python train.py --horizontal_flip=true --conditioning="none" --objective="flow_matching" --norm="groupnorm" --activation="relu" --weight_standardization=false --attention=true --upsampling="nearest_conv" --lr=0.0023 --beta1=0.9 --steps=11800 --epochs=7.4 --final_lr_fraction=0 --warmup_steps=230 --weight_decay=0.2
Rows from block 5, named by matrix and row number. Rows with one number belong to one channel. Each number is 128 + 32 x the weight over the matrix's rms, rounded and kept within 0 to 255. All counts start at 0.
# convs0: first 3x3 conv (model.enc.1.2.convs.0.weight, 96x96x3x3), inputs 0-7, a 3x3 kernel for each
# convs1: second 3x3 conv (model.enc.1.2.convs.1.weight, 96x96x3x3, transposed), outputs 0-7, a 3x3 kernel for each
convs0.47 [101 158 155  81 164 148 163 139 150  87 136 133  13 153 154  51 138 136  98 129 154 173 178 182 187 147 122 161 115 122 147 134 133 119 140 157 115 134 161 121 143 158 118 156 135 126 117 130 136  58 135 173 117 131  94 110 128  88   8 147 131 115 115 118 104 125 141  61 108 135 104 108]
convs0.48 [109 106 155 209 158 151 177 173 167 101 106 116 110 108 133 149 122 119 124 113 181 109 102 124 133 107 143 137 131 139 105 130 130 122 154 158 110 117 112 110 140 157  84 132 128 128 130 114 158 135 111 124 122 126 119 124 107  95  91  74 134 125 124 121 124 115 125 135  99 101 119 117]
convs0.49 [ 70  90 154 119 171 179 118 146 174  78 103 149  88  88 105 121 116 127 144 118 175 169  60 118 122 111 114 172 123 134 135 115 155 144 140 130  69 102 149  32 128 163  58 108 128 164  99 109  53 124 222  96 121 195 132 136 145  93  90 103 110 117 118 120 128 164 110 107 113 113  85 144]
convs0.50 [127 102  98 106 166 152 139 181 157 107 119 126  68 163 163 102 160 121 184 135 138 192 102 125 123 135 141 128 105 124 141 136 125 117 129 141 131 170 129 154 167 136 119 123 154  93  88 112  72 120 144 132 164 129 100 152 159 126 145 118 147 147 115  82 129 135 128 126 145 154 114 145]
convs0.51 [147 126 114 142 154 105 148 139 108 107 108  97 112  70  82 102 112  94 206 222 148 118 223 227 169 168 215 111  96 126 148  98 118 145  95  79 155 124 112 168 117 119 135 118 113 109 155 159 127 169 191 119 142 155  98 124  97 138 136 111 100 119  92  92 134 179   0  94 232 108 117 182]
convs0.52 [133 122  94  67 129 129  96 132 114 118 120 124 137 119 128 157 160 162 154 172 161 133 129 148 149 130 145 132 121 128 125 147 143 123 130 132 149 182 151 114 115 124  87 133 104  79 113 105 104 118 109 111 122 109 141 139 158 148 150 158 155 146 134 134 135 132 156 136 112 134 117  90]
convs0.53 [105 115  93 133  79 140 137  81  94 128 120 109  99 107  97  98 154 107  54  84  95  42  39 131 101 100  63 158 158 157 144 149 134 161 138 139 125 180 127 126 157 118  88  68 112 135 116 135 112 123 152 139 145 144 125 112 115 113  99 100 143 112  88 158 150 151 182 163 129 116 122 101]
convs0.54 [126 141 161 113 107 114  87 113 136 154 147 130 125 130 145 187 151 111  25 106  83  68  73  93 113 113 138 141 172 117 134 167 159 126 178 141 199 183  87 160 169 108 118 117  83 114 147  94 145 140  61 146 116  71 108 105 110 114 108 105 113  97 113 153 156 126 136 173 112 137 123 105]
convs0.55 [110 119 107 134 129 150 146 141 143 143 121 160 146  93 133 175 143 174  46  35  89  55  77  76  82 101  88 151 117 123 143 159 155 138 178 153  58 146 153  78 136 167 113 188 193 136 128 118 126 109 100 133 133 123 132 112 115 113 122 142 156 145 137 164 107 168 146 115 139 151  99 123]
convs0.56 [130 141  93 126 133 117 144 151 153 124 154 118 116 127  94 105 127 104  99 110 109 123 110 104 101  95  53  91  82  94 127 129 125 148 158 142  64 123  94 133 184 140 105 156 108 123 112  98 113 137 135 106 131 138 126 117 132  99 111 176 101 115 105 130 119 144 133 124 115 158 114 100]
convs0.57 [124 111 116 130 130 109 137 148 100 149 181 140 145 194 150 127 159 133  48  62  96 120 103 105 140 115 110 153 152 154 149 142 123 153 148 136  74 121  97  87 119 125 108 116  91 173 147 162 147 142 153 164 141 124 133 108 132 158 133 150 144 136 145 106 144 137 121 137 104  94 120 103]
convs0.58 [140 131 129 138 131 138 138 153 193 172 178 134 140 137 107 120 119  97  91 133 165 144 108  92 123 157 141 108 109 122 105 112 124 100 116 140 103  93  96 117 155 141 144 110 101 135 137 125 139 134 100 107 150 127 122 121  97 130 120 121 131 112 117 118 130 111 167  97  67 137 170  99]
convs0.59 [137 103 146  44  89 220 107 203 135 134  74  74 106  66 130  97 141 150 152 139 111 124 113  91 117 134 131 146 131 129 143  98 109 117  78 111 116 149 152 184  66 166 109 157 117 123 110  81 150 100 114 109 146 127 140 130 153 144 140  98  99 130 127 130 117 131  76 149 149 142 118 108]
convs0.60 [188 197 163 108  50 117 166 117 178 152 197 173  17  71  71  77  56  79  77 109  96  62  61 125  80  78 113  91 109 124 159 171 145 158 155 138  93 148  82 100 157 114 107 132 130 106 129 118 121 149 118 122 146 147 142  96 114  97 121 170  84  95 139  82  91  61 146 124 136 160 126 127]
convs0.61 [ 73 130  56  98 101  44 184 192 101 108 102 151 137 119 140 140 154 143  98 255 122 116 153 187 162 191 239 160 122 112 160 140 107 126 124 113 206 128  97 146  98  58 152 145 106 128 164 157 176 170  81 154 137  86 135 121 130 117 117 127 110  91  97 118 139 133 147 170 110 113 157 110]
convs0.62 [134 108  76 129 138 117 134 125 119 153 159 165 139 147 161 129 126 125  76  84  88  88 104 100 141 115 102 146 150 113 139 120  88 102 117  78 163 162 155 173 158 169 140 135 130  96 126 121 125 167 171 110 136 133 132 115 116 122 125 115 132 127 115 119 160 139 130 186 177  94 140 143]
convs0.63 [108 124  98 123 142 108 104 133 122  77  92  89  75  93  70  64  67  49 127 139 114 138 107 104 144  94 113  83 101  81 109 126 109  89 134 110 118 146  84 136 163 113 104 143 111 116 132 135 129 153 151 135 141 143 120 127 131 123 138 132 122 135 119 112  75 120  99  96  96 141  86  68]
convs0.64 [ 98 128  92  98 111  96  83  72  90 141 133 124 124 121 110 140 123 113 145 141 139 151 175 149 156 175 181 153 153 153 120 117 114 117 122 133 132 135 121 124 112 118 136 141  92 108 117 120 122 132 132 116 128 108 139 133 136 123 125 134 139 129 124 169 146 135 163 150 138 142 133 111]
convs0.65 [125 118 146 130 138 147 102 141  95 122 140 131 142 146 138 121 124 129 128 139 142 122 131 125 124 128 108 125 130 111 134 115 110 134 138 134  90  99 109 103 114 137 103 118 123 136 138 105 113 116 122 135 124 120  96 101 113  97 107 112 111 102 136 129 162 113 112 121 127 125 109 119]
convs0.66 [174 201 152 186 184 166 137 143 139  72  69  78 133 182 197 105 137 150 174 157  94 155  80 136  90  90  88  84  82 117 104  81  60 137 148 116 104   9  81 130 167 176 136 142 149 165 147 170 120  95  75 116 122 129 106 125 199 158  87  92 150 102  96 155 165 187  87  57  95 139 131 128]
convs0.67 [126  42  53 135 119  80 168 192 172  78  57 100 101 113 142 141 154 160 109  74 102 139  89  36 141  97 121 123 123 109 123  92 140 137 129 162 137 137 177  72  69 114 138  77 110  98  44  31 127 115  99 101  82 106 164 138 137 217 127  74 142 109  95 127 192 141 167 255 199 120 168 119]
convs0.68 [131 169 132 187 233 183 153 197 187  64   9  48 132 150 154 134 167 168 139 131 107 123 177 155 133 103 142 110 122 167 108  95 128 120 103 103 152  36  74 165  34 146 140 138 171 140 135 156 138 123 125  99  93 105 106 119 156 124 148 153 148 121 143 152 175 133 113 136 134  98  82 113]
convs0.69 [144 136 136 179 141 126 146 112 129 161 177 143 119 163 136 126 144 130  87 108 109 106 131 148 107 108  97 149 137  97 137 120  97 128 124  99  77 126 102  72 128  87  92 132 123 139 135 135 152 163 155 153 122 132 131 106 111 119 104 113 127 119 130  76 126 154  50 139 180 130 129 121]
convs0.70 [130 122 145 114 110 146 146 137 161 128 149 153 157 149  86 155 170 117 108 138  75 131 118  67 100 112 100 159 142 164 117 150 165  89 139 168 126  82 117 112 101 150 106 114 127 136  92  33 166 110  11 144 126  96 125 119 149 127 155 153 141 112 118 112 167  49 173 245  10 115 156  74]
convs0.71 [140 191 158 179 194 174 114 135 133 141 167 130 122 104  49 125  66 103  65  48 117  66 100  81 124 174 112 106 134 102 113 135 145 141 144 151 133 194 146 120 200 147 102 114 102  99 124 102  96 125 100 114 151 108 126 132 134 113 116 146 143 142 138 147 135 136 148 119 146 148 119 108]
convs0.72 [145 118 122 120  87 101 131 121 137 119 106 127 170  90  22 124 122 110 107 131 131 148 107  96 156 139 129 117 123 133 114 118 104 104 101 112 147 103 120 122 161 127  99 132 124 102  96 121 135 134 169 107 101 106  83 103 128 120 115 190 117  97 133 140 129 174 124 112 141 162 140 130]
convs0.73 [ 98  91 116 122 157  84  96 135 114 116  95 132 112 110  99  94  95  90 107  83 137 124 127 122 166 127 138 132 146 123 114 139 121 124 113 111 109 162 168 134 153 163 105 119 100 116 108 132 124 134 125 120 137 150 143 137 129 139 131 129 117 130 131 140 137 128 127 119  77 126 114  91]
convs0.74 [102 161  98  67  52 167  74 140 113 126 121 103 112 119 114 126 136 104 114 136  84 137  42  47 135 115 125 126 146 155 114 158 141 127 120 115 153 171 131 112 108 114 150 112  88 111 125 125 101  90 135 132 125 125 142 160 163  82 102 131 121 112  89 129 131 122 128 137 137 117 124 169]
convs0.75 [182 147 164 101 178 125 130 188  82 170 127 122 145 106  95 127 117 103 126 183 127 145 162  76 171 138  90 141 137 148 126 126 152 117 114 138 142  95 167 109 101 137 115 122 117 140 125 149 129 128 152 115 132 165 113 128 151 120 110 129 133 119 120 109 194 113 129  89 102 126  73  96]
convs0.76 [155 148 180  99  57 112 110  84 169 181 211 189  78 103  76  85  51  42 117 151 104 154 174 159 143 172 148 111 115  93 124 151 110 135 166 150 139 190 155 140 181 119  95 107 109 114 143 104 116 146 131 124 168 169 107 117  75  80  68  61 114 134 129 131 156 143 147 146 154 118  77 121]
convs0.77 [122 126 162 149 121 126 171 129 163 107 132 115 135 166 140 116 140 116  94  65  96  95  72  82 123  92 141 141 130 126 142 126 136 123 113 133 121 122 130  98 108 128 119 112 126 153 143 143 131 119 120 111 108  99 125 103 114 144 102  94 123 105 113 166 104 102 139  90 102 142 112 114]
convs0.78 [ 81 135 163 125 152 128 116 128  70 135  96  98 127 108 115 132 140 159 110 111 116  82 133 137 118 165 117 128 128 134 104 123 139 128 110 140  69  37  61  82 111 153  83  88  95 121 102 120 111 120 128 136 130 134 145 141 131 103 125 131 127 131 129 159 141  88  98 139  65  82 144  63]
convs0.79 [165 101 130 161  47 141 163  40 145  90 119 180  85  85 158 117  53 152 118 123 127 129 155 146 129 135 159 126 150 108 115 124 104 107 128 101 110 134 127 146 141 142 137 140 118 114 112 114 146 142  98 167 163 119 117 111 124 118 143 114  99 136 120 155 122 134 142 161 100 136 156 117]
convs0.80 [144 113 145 119 177  70  95 168  88  87 101 130 128  86 101 152 110  91 158 209 217 183 217  70 209 172 179 105  97 112  98  80 164 101  86 146 125  66 154 139  80 148 140  75  53  98  80 108  94 118 118 150 145 108 116 132 121 126 128  86 138 134 133 101 144 133  83 111  76 106  96  58]
convs0.81 [158 150 148  70 103 150 167 156 159 136 126 123 100 116 111 100 130 131 159 107  87 138  87  23 102 154 211 112 132 135 130 129 136 109 136 142 101 168 152 161 169 133 128 137 181 138 130 124 120  99 119 177 168 164 112 120 142 108 119 106 134 132 138 135  93  99  62 123 128 129 106  84]
convs0.82 [125 123  80 120 168 147 124 141 145 151 158 125 140 137 122 112 106 102 102 123 124 149 131 121  97 132 157 113  76  99 109 115 106 119 146 116  94  93 133 122 138 107 127 159 121 123 116 116 120 135 128 116 136 154 127 106 129 130 102 110 115 122 123 131 104 123 104  45  78  65  54  74]
convs0.83 [112 165 138 128 144 103 107 113  61  90 115 148 107 136 117 161 135 114 125 112 142 137 107 109 125  71  32 158 159  97 124 171 147 115 173 149 117 130  94  92 137 153  97 137 136 104 116 153 152 152 130 147 153 129 133 112 125 148  89  70 144 118 113 185 120 143 145  91 102 141 102 128]
convs0.84 [ 92  81  91  90 114 113  97 147 131 148 133 104 153 152 114 134 152 107 122  99 150 172 109 158 144 128 130 153 107  81 123  31  52 109  67  89 104 149 144 103 156 151  90 114 139  98  76 121  83 134 224  91 110 156  89 114 134  94  72  74 106 116 116 123  67 166  62  19 235 101  53 175]
convs0.85 [100 135  81 119 114  72 142 142  90 148 108 103 158 158  86 155 162  76  56  86 137  87  88 185 133 214 195 125 173 129 110 156 116  86 105 133 149 201  61 119 153   0 105  96  49 127 171 171 142 207 131 137 172  90 122 141 112 136 149  99 155 162 129 122 143 133 138 135 147 125 128 116]
convs0.86 [136 121 122 108  93 114 146  89 103 122 114  78 138 137  97 156 153 135  58 160 106  72 113 140  97  85 171 144 117 106 139 121  85 120  97  78  99  64  64  87 110  69  97 123 103 138 126 135 157 167 137 125 112 137 128 113 147 139 129 143 138 121 142 122  93 108 159 124  95 151  85 112]
convs0.87 [177 105 123 159 159 127 185 187 137  64 153 117  74 157 135  63 139 130 103  78  83  94  90  95  95 143  70 117 133 110 123 132 131  84 116 134 102 167 118 159 140  96 186  94  84 131  82 147 133  66 127 183  89 131  94  87 130 132 125 151  97 123 153 131  81 122 138  82 136 140  90 147]
convs0.88 [159 120 156 172 139 141 137 131 153 129 134  99 143 165 141 110 142 105 166 109 108 136  91  69 132  84  85 123 131 128 117 111 104 102 101 122 106 132 116  86  89  67 112  93 106 149 154 121 126 119 118 121 109 117 151 135  78 150 106  55 140 121  92 124 138 150 106 103 134 101  92  99]
convs0.89 [124 176 135 126 204 151 128 150 118 113  29  61 120 133  90 143 236 173 108 133 116 133 107  92 123 136  76 151 152 150  77  66  79  97  69  91 175 110 188 160 204 153 173 192 158  85  84  89  95 116 103 137 151 112 127 123 158 135 121 117 163 138 100 139 100 115 127  94 125 154 147 136]
convs0.90 [ 62 148 142  49 122 125 113 135  96 146 154  80 113  63  71  40  78 169 210 220 162 132 135 185 169 164 161 134 117 109  85 107  91  94  95  53 155 133  99  85 113 134 125 157 122 137 130 121 164 127  60 170 117  76 215 160 189 150 121 140  97  85  82 154 157  96 146  91 110 111  88 123]
convs0.91 [141 137 131 135 144 100  97 146 103 130 166 132 118 151 129 115 138 117 109 106  89 147 120 118 138 163 110 128 149 144 122 137 124 112 124  94 123 146 112 112 151 116 115 132  93 108 115 117 135 156 145 133 137 122 108 116 144 113 127 118 120 127 128 136 141 167  87  80 141 101  98 143]
convs0.92 [ 67 142 179 129 137 185  52 140 242  91  92  44 137  88  49 103 114 211 158 120 110 148 150  83  70  96  95 137 109 106 131 109 105 137 102  73 127 133 144 127 186 126 100 117 160 146  92 112 143 139 150 154  86  88 161 112 153 152 146 180 111 120 121 107 122 153 104 152 115 108 104 105]
convs0.93 [120 122 148 111 124 139 137 131 135 123 121 101 110 102  89  86 111  92 132  90  93 117 101  82  82 117  76 112 121 137 123 121 135  94 128 144  89 130 104 117 148 118  65  96 124 134 110 108  86 110 120 110 125 155 113  97 110 105  97 125 126 108 109  57 120  45 102 142  67  62  97  69]
convs1.47 [108  66  85  93  28 154  99  64 123 117 157 146 146 181  71 144 182 142 125  87 138 102  43 116 128 162 100 173 191 164 165 152 177 184 185 178 117 120 103 109  69 130 103  89 115 134 180 163 124 172 168 119 160 168 144 167 157 129 138 108 125 145 129 158 111 132 132 127 145 163 152 171]
convs1.48 [ 88 104 130  86 125 160  95 125 141 105 147 160 120 137 158  71 117 124 161 129 168 179 141 193 141  83 128 150 145 131 117 119 112 124 139 144 113 167 146  85  96 139  78 141 192 110  91 123 161  85 143 181 116 134 174 130 165 122  62 121 181 139 108 101 149 157 122 182 173 118 158 158]
convs1.49 [ 43 119 192  36 137 196  63 124 164 130 180 145 145 173 120 133 119 113  96 103 141 125  83 150 135 135 136 130 130 106 175 160 113  95 139 145 103 158 127  65 167 182  90 128 177  77 128 126  67 102 105 126 140 110  79 133 169   0 134 208 110 154 132 146 162 137 122 163 133 149 143 118]
convs1.50 [ 86 111 136  77 119 133  78 113 113 130 117 129 121 129 168 114 120 146 170 166 131 175 131  79 116  75  83  91 115 102 135 146  93 167 160 112 125  98 167  71  43 103 107 100  99 128 162 118 121 173 133 161 152 123 137  80 145  51   0  57 124  84 122 130 132 142 161 137 201 135 129 136]
convs1.51 [105 120 141 115  83 154 175  78  97  92  80  39  46  61 149  38  16 117 101   0  96 119  34   0  58 180 119 140  90 104  53  81 164 102  72 154 188 210 157 186 146 163 203 200 145  62   0  23  65   0   0  91  46  20 105 175 154 108 124 184 126 118 192 178 140 198 170 106 117 177 154 129]
convs1.52 [113 152 160 137 167 151 131 169 164 156 146 124 134 122 111 102 128 105 120  99 106 153 132 130 126 149 166 107  93 108 104 114 109 105 120 118 178 150 154 134  86 149 163 153 144 112 101 106 125 115  90  95 115 118 122  89 106 104  79 103 115 103  99 196 187 169 193 179 156 142 132 134]
convs1.53 [160 159 149 133 148 128 126 111 130 129 166 176 112 111 141  96  77 122 147  96 114 122 119 152 147 107 167 146 142 143 134 133 149 143 134 125 149 175 163 134 154 169 133 101 168 145 152 156 172 165 147 165 146 138 186  90  98 162 133 108 162 110 108  86 111 135 111 124 118 125 104 134]
convs1.54 [ 82 168 171  91 168 175 122 191 172  84 121 119 170 151 128 158 150 106 119  96 136 162 150 152 151 182 155 159 148 103 175 189 123 138 129 153 111  94 151  95 117 112  87 179 176  76 131 151  57 179 151 159 177 109 143 183 187 104 175 153 102 176 210 118 181 151  88 111 115 116 148 123]
convs1.55 [115 124  99 130 148 123 139 144 130 135 121 102 162 190 135 160 169 154 120 156 146 146 150 145 167 139 130 167 142 134 144 153 140 163 192 140 110  57  76 116 101 126 142 184 139 119 168 130 147 112 119 176 160 165 117 107 121  92 107 127 136 120  91 178 130 193 135 161 144 148 146 160]
convs1.56 [110 128 155 137 124 105 125 123 107 120 121 152 141 100  95 118 119  93 174 124 172 150 147 148 122 149 171 149 116 112 118 116 149 144 125 139 143 135 183 121  69 167 170 104 112 155 116 152 132 125 152  92  90 142 132  65 147  54  57 150 147 127 163 176 158 163 153 155 142 138 135 125]
convs1.57 [144 130 117 130 108 117 114 113 111 109 123 126 133 139 129 107 117 106 159 150 135 172 152 147 172 158 154 126 129 115 114 116 108 104 149 122 134 125 114 172 167 138 160 158 167 158 155 153 159 141 129 160 145 176 133 117  82 164 101  67 159  95  94 149 155 144 151 146 135 169 155 151]
convs1.58 [145 120 143 119 124 132 114  89 126  99 112 122 113 148 127  97 142 117 112 123 147  95  97 108 118 140 160 166 141 132 134 128 145 120 109 102 137  98 153 141 122 128 132 104 187 165 146 152 140 108 107 123 123 160 178 142 161 142 151 169 142  79  82 144 120 100 172 138 112 128 158 153]
convs1.59 [117 103 105 115 124 121 148 124  88 143 123 138  85 159 168 149 128  93 136 120  98 115 101  71 140 123 133 138 160 143 178 132 126 115 119 140 140 117 152  86  67 186 142 138 146 143 145 136 186 151 131 177 150 168 147 132 109  67  65 162 133 192 186 146 112 128  85 161 109 115 104 135]
convs1.60 [120  96  96  90  82  65  87  12  59  88 170  96  81 111 122 139 121 166 157 139 162 154 158 199 188 181 139 154 131 141 150 164 142 129 178 118 131 110  90 113 127 103  90  69  82 145 146 136  93 123 108 120 197 226 115 168 201  96 165 208 210 115  74 122 113 111 141 137 131 114  83 117]
convs1.61 [ 65 165 184  81 137 159 115 102 148 107 181 166  86 175 119 138 179 105 156  96 166 113  69 160 127 174  93 135 144 159 137 133 128 131 150 155 156 177 178  84 161 169 117 131 124  90 157 217  40 113 206  93 142  74 131 135 153  97 133  87 129 120 155 106 170 142  86 206 139 115 140 141]
convs1.62 [124 106 144 125  96 141 124 101 136 122 122 120 112  98 125 106 107 137 147 150 153 143 155 149 139 143 195 148 150 129 142 143 129 156 148 133 137 130 135 135 113 127 137 108 138 113 153 141 158 198 169 121 155 141 138 121 102 170  95  99 161 123 128  96  99 105 103 104 119 106 119 101]
convs1.63 [149 162 145 165 151 182 124 139 161  98 117 110  87 102 120  50  72 118 110  93 121 133  83  77 156 111 121 125 138 143  95 168 174 129 193 158 134 110 122 131 119 108 114 108  80 139 158 168 152 168 179 130  99 123 158 153 140 117  74 137 128 140 150 177 172 134 130 135 107 147 139 135]
convs1.64 [131 131 130 150 148 128 158 152 141 111 124 107 121 113 127 120 120 109 126 124 118 123 124 113  90 112 125 138 154 136 142 137 120 137 108 123 114 101 127 142 111 105 151 132 106 166 149 148 159 154 134 167 152 142 143 130 121 152 143 107 137 138 107 146 146 149 137 142 140 139 128 120]
convs1.65 [133 133 124 109 117 135 117 133 110 107 117 132 127 127 129 133 128 119 106 123 136 108 131 142 113 108 125 137 136 125 128 139 130 109 126 112 116 103 111 107 110 114 114 118 137 108 132 119 126 134 130 136 139 145 159 136 154 128 132 124 136 164 145 116 121 132 121 132 112 111 133 134]
convs1.66 [ 46  25  95   0   0   0   0   0   0 132 143 105  89 125 132 120  55 132 149 170 151 144  47  43 196 255 180 128 111 103 212 141 100  68 169 161  46  89  88   2  61  65  40   0   0 113 143 163  64  73  94 108 190 148 171 167 175 229 120  88  93 151 207 139 105 120 102 114 109  85  55 116]
convs1.67 [115 104  92 137 110 116 156 147 125 118 116 119 139 137 120 104  90  98 158 143 167 140 162 160  98 146 143 144 131 135 121 149 121 112 133 132 127 131 125 147 128 119 141 124 135 154 162 155 194 169 151 122 140 182  86 146 153 150 151 175  76 147 182  95 116  91 114 150 109  87  97  68]
convs1.68 [  0   0  51   0   0  55  54   0  49 121 115  92  99  47  79  63   0  71 140  38 147 191 149  91 108 182 217 175 134 102 160 154 132 106 144 177  50  31  89  13   1  66   0   0  48  98  93 137 102 121 145 154 153  99 212 146 150  97 107 140 140 190 211  95  77 134 137  93 167 101  51 123]
convs1.69 [108 116 130 118 100 112 124 108  94 132  99 102 109  92 112 140 102  81 102 123 148 142 171 194 144 182 216 138 127 103 192 150  85 147 121 103 119 119 156 118 144 162 143 121 151 100  96 108  88  61 117  89  79 141 146 133 150 125 125 137 150 143 131 104 111 107  85 112 134 112 129 124]
convs1.70 [159 109 125 158  76 105 149  85 112  75  84 118  87 108 121 148 138  84 123 157 159 100 119 141 146 114 128 155 122 134 202 166 150 190 109 115 206 149 152 183 160 142 173 155 179 123  83 142   0  19 150  12 132 193 107  83 142 214 203 175 130  86 131 107  99  93  37 118  88  77 126 115]
convs1.71 [211 193 164 165 121 154 133 107 141 172 183 142 134 133  96 116 128 114  71 122  89 124 151 151 124 143 161 118  88 109 154 162 133 129 154 113 182 202 174 131 178 125 140 171 133 147  66 124 138  82 117 104 122 112 180 138 114 109  92 100  88  67 106 154 206 157 131 160 113 121 103 137]
convs1.72 [128 144 141 166 116 111 161 132 112 150 120  92 172 124  81 123 133 134 173 121 111 165 167 200 131 121 112 116 150 105 136 147 147 100 106  96 166 150 116 179 137 100 157 106  72 130 131 116  97 109 163 136 147  97 130 138 148 142 102 155  53  74 153 147 132 103 180 183 102 141 159 127]
convs1.73 [133 138 122 134 152 138 163 165 128 165 160 156 147 145 144 114 142 139 121 132  84  78 121 119 104 121 142 133 119 133 117 131 141 137 132 160 139 116 143 140 119 104 160 121 129 116 121 132 169 164 133 140 123 134  93 100  90 136 128 136 141 161 158 152 137 136 124 129 120 102 123 129]
convs1.74 [144 163 121 114 125 157 151 119 121 120 149 153  70 115 175 157  89 123 114 140 123  95  43  73 149 177 157 143 138 121 141 184 108 140 152 158 166 109 133 111 139 163 120 130 177 151 182 123 134 136  66 107 155 169  53 108 193  12  58 131 153 105 117 125 130 125 127 118 154 149 129 139]
convs1.75 [153 112 127 171 100 148 116 125 114 105  95  92 109 116 133 101 111 119 112 125 113  97 148  95 119 153 139 133 154 155 152 163 154 143 158 139 192 143 157 162 128 134 181  78 141  98 133 158  98 138 158 118 110 109 172 174 145 137 152 140 132 135 108 146  94 116 135  54 113 119 112 107]
convs1.76 [ 91  28  60  97  60  92  63  59  93 145 151 165  87 146 144 119 140 121 158 131 141 129  98 125 113 123 137 126 136 119 149 171 126 156 163 140  81  68  70 117 143 108 111 133 110 119 113  95 118 132 137 127 125 150 155 141 195 107  98 118 144 127 141 109 118 119 110 126 123  94  77  92]
convs1.77 [103 134 130  87 153 116  93 171 143 151 130 148 159 129 141 135 107 131 166 161 145 182 158 168 183 159 185 120  98 155 100  96 143 129 105 126  72 141 102 137 220 150  86 187 169 133  91  74 137 115 103 181 124 102 179 160 161 191 173 165 146 160 166 144 132 118 106 101 107 122 158 108]
convs1.78 [142 127 133 136 126 150 163 133 138 103 138 120 113 127 116 165 164 141  88 145 112 134 138 148 143 118 138 139 140 132 149 121 126 137 137 144 141 114 165 190 142 173 207 157 188 116 119 141 161 146 159 149 124 141 145 136 125 130 169 168 122 137 176 128 149 126 142 139 122 137 129 135]
convs1.79 [148 212 179 148 189 156 141 139 134 152  97  15 143 110  71 171  83  57 100 203 110 107 171 144 192  90 135 149 127 151 145 122 165 179 107 161 187 156 191 162 137 175 159 186 193 120 145 132  62 125 121  79 139  87 110 200 104  96 137  24 104 177  23 125 172 141 132 198 140 123 175 154]
convs1.80 [111  31 125 147  22 105 126  64  71 130 117  97 189 106 129 179 142 133  95  76 160  80 142 115 105 161 111 141 161 196 138 183 214 196 184 217 149 144 164 174 206 164 161 144 172 172 150 210 136 170 129 113 153 129   8  57  56  19  43 128 105 145 120 135 176 136 145 109 143 123 129 118]
convs1.81 [140 142 136 118 157 130 129 131 122 114 131 105 141 183 160 112 132 140  86 139 186 151 115 132 149 122 135 147 100 125 146 140 132 125 131 133 125 121 126 160 159 135 116  99 157 115 124 134 109 103  92 139  99  95 113 138 154  76 131 224 115 105 150 165 151 173 156 133 111 154 114 137]
convs1.82 [111 135 120 133 142 129 110 137 125 125 162 145 144 149 148 154 156 159 132  97 153 148 125 117 134 144 114 123 122 149 102 128 156 130 138 167 152 132 133 116 149 127 170 144 140  72 125 101 164 180 138 143 160 146 118 146 174 140 185 181 126 159 144 149 120 124 142 101 135 114 109 147]
convs1.83 [157 168 171 136 135 147 136 136 128 143 151 159 133 129 127 106  90 101 136 117 151 109 111 123 126 157 128 149 131 154 114 148 168 120 130 151 185 128 155 115 136 182 100 119 152 127 107  51 114 117  91 121 137 127 176  98 111 113  55  45 122  82  53 144 154 136 147 168 151 118 109 153]
convs1.84 [125 152 126 153 123 105 139 145 103 106 134 112 124 149 132 137 126  92 116 130 128 160 185 188 152 135 133 148 148  80 174 108  46 161  83  56 122 149 142 129 130 109 122 123  87  72 113 133  73 136 160 121 103 111 144 150 140  73  63  88 105 116  95 105 157 151  91 149 199 152 179 163]
convs1.85 [ 99 145 152  87 166 178 109 146 179  91 197 234 172 156 142 182 113 160 106  67 123 151 107  95 169 159 109  99  55  85 101  74  85 124 100 109  72 165 164  78 171 155 165 111 150  53  54 134 177 104 163 188  78 119  54  17  99  70  55 110  88  27 109  89 205 134  88 171 138  88 150 170]
convs1.86 [145 107  83 181 118  61 159 132  74 146  84  78 137  90 126 137  76 100 152 146 149 157 189 164 145 152 120 108 147 133 114 165 128 151 151 119 174 129  79 176  89  32 150 145 105 140 136 141 138 152 161 116 174 161 151 137 150 213 161  78 193 119  87 163 146 139 158 145 129 139  92 129]
convs1.87 [171 151 218 202 140 217 240 155 194  87  99 104 146 104  82 120  89 111 131  74  74 144  72 139 122  77 156  88 110 144 137  85 129 176 117 134 141 231  54 132 162 160 181 162 230   0 105   0  32 117  74  41  93 106 225 176 184 195 129 146 186 144 164 140 129 132 136 103  86 136 124  95]
convs1.88 [161  97 112 111 104  61  88  98  92 105 121 152 100 117 147 101 129 132 151 151 116 160 154  99 143 102  99 137  87 122 113  63  85 135 109 133 126 184 146  81 176 109 104 126  94  73  91  76  76 100  94 123 150 124 178 148 105 213 116  64 165  74  85 167 146 149 167 126 154 153 119 129]
convs1.89 [ 94 109 108 113 134 106 140 173 127 104  89 104 138 103  89 171 193 149 138 117 111 145 154 149 152 144 132 126 130 120 114  60 121  72  20 116 134  84 134  81   0  84 110   0  79 119 111 136 167 143 143 181 122 113 111  94 132  79  36 111 117 118 125 134  95 129 138 113 124 144 200 143]
convs1.90 [117  97 100 112 125 141 141 109 114  69 142 133 126 150 123 144 103 126 120  60  80 142  73  30 136 150 160 134 121 130  85 129 176 116 159 169  85 109 156  74 140 165 125 137 160 163 143  97 127  89  85  86 114 112  70  29   8 108 102  89 178 127 105 154 161 135 147 177 132 144 132 139]
convs1.91 [147 143 147 141 155 124 128 155 134 129 122 117 137 129 131 113 110 134 145 132 106 155 144 123 142 136 143 140 109 125 149 109 133 144 153 135 124 140 146 124 135  93 137 128 140  81  94 104 133 130 116 103 114  99 150 115  85 114 113  75 110 136 101 135 126 122 132  98 121 136 110 129]
convs1.92 [150 139 114 135 148 128 134 140 156  93 149 171 161 158 113 127 145 168 120  75  50 159 137 141 186 146 131 119 125 160 111 151 148 131 146 140 135 112 152  89 129 165  80 132 135 134 108 102 103 124 142 124 143 126  61  31  42  79 146 146 112 142 181 115 153 153 144 187 114 125 130 137]
convs1.93 [154 128 136 135 132 104 117 119 124 150 206 170 160 192 165 152 164 121 118 135 136 118 122 122 128 105 124 135 121 140 132 122 125 129 136 131 150 120 105 151 140 143  96 133 105 157 112 141 102 105 139 112 101 127 150 173 185 146 146 177 125 144 173 155 154 143 157 163 138 162 146 129]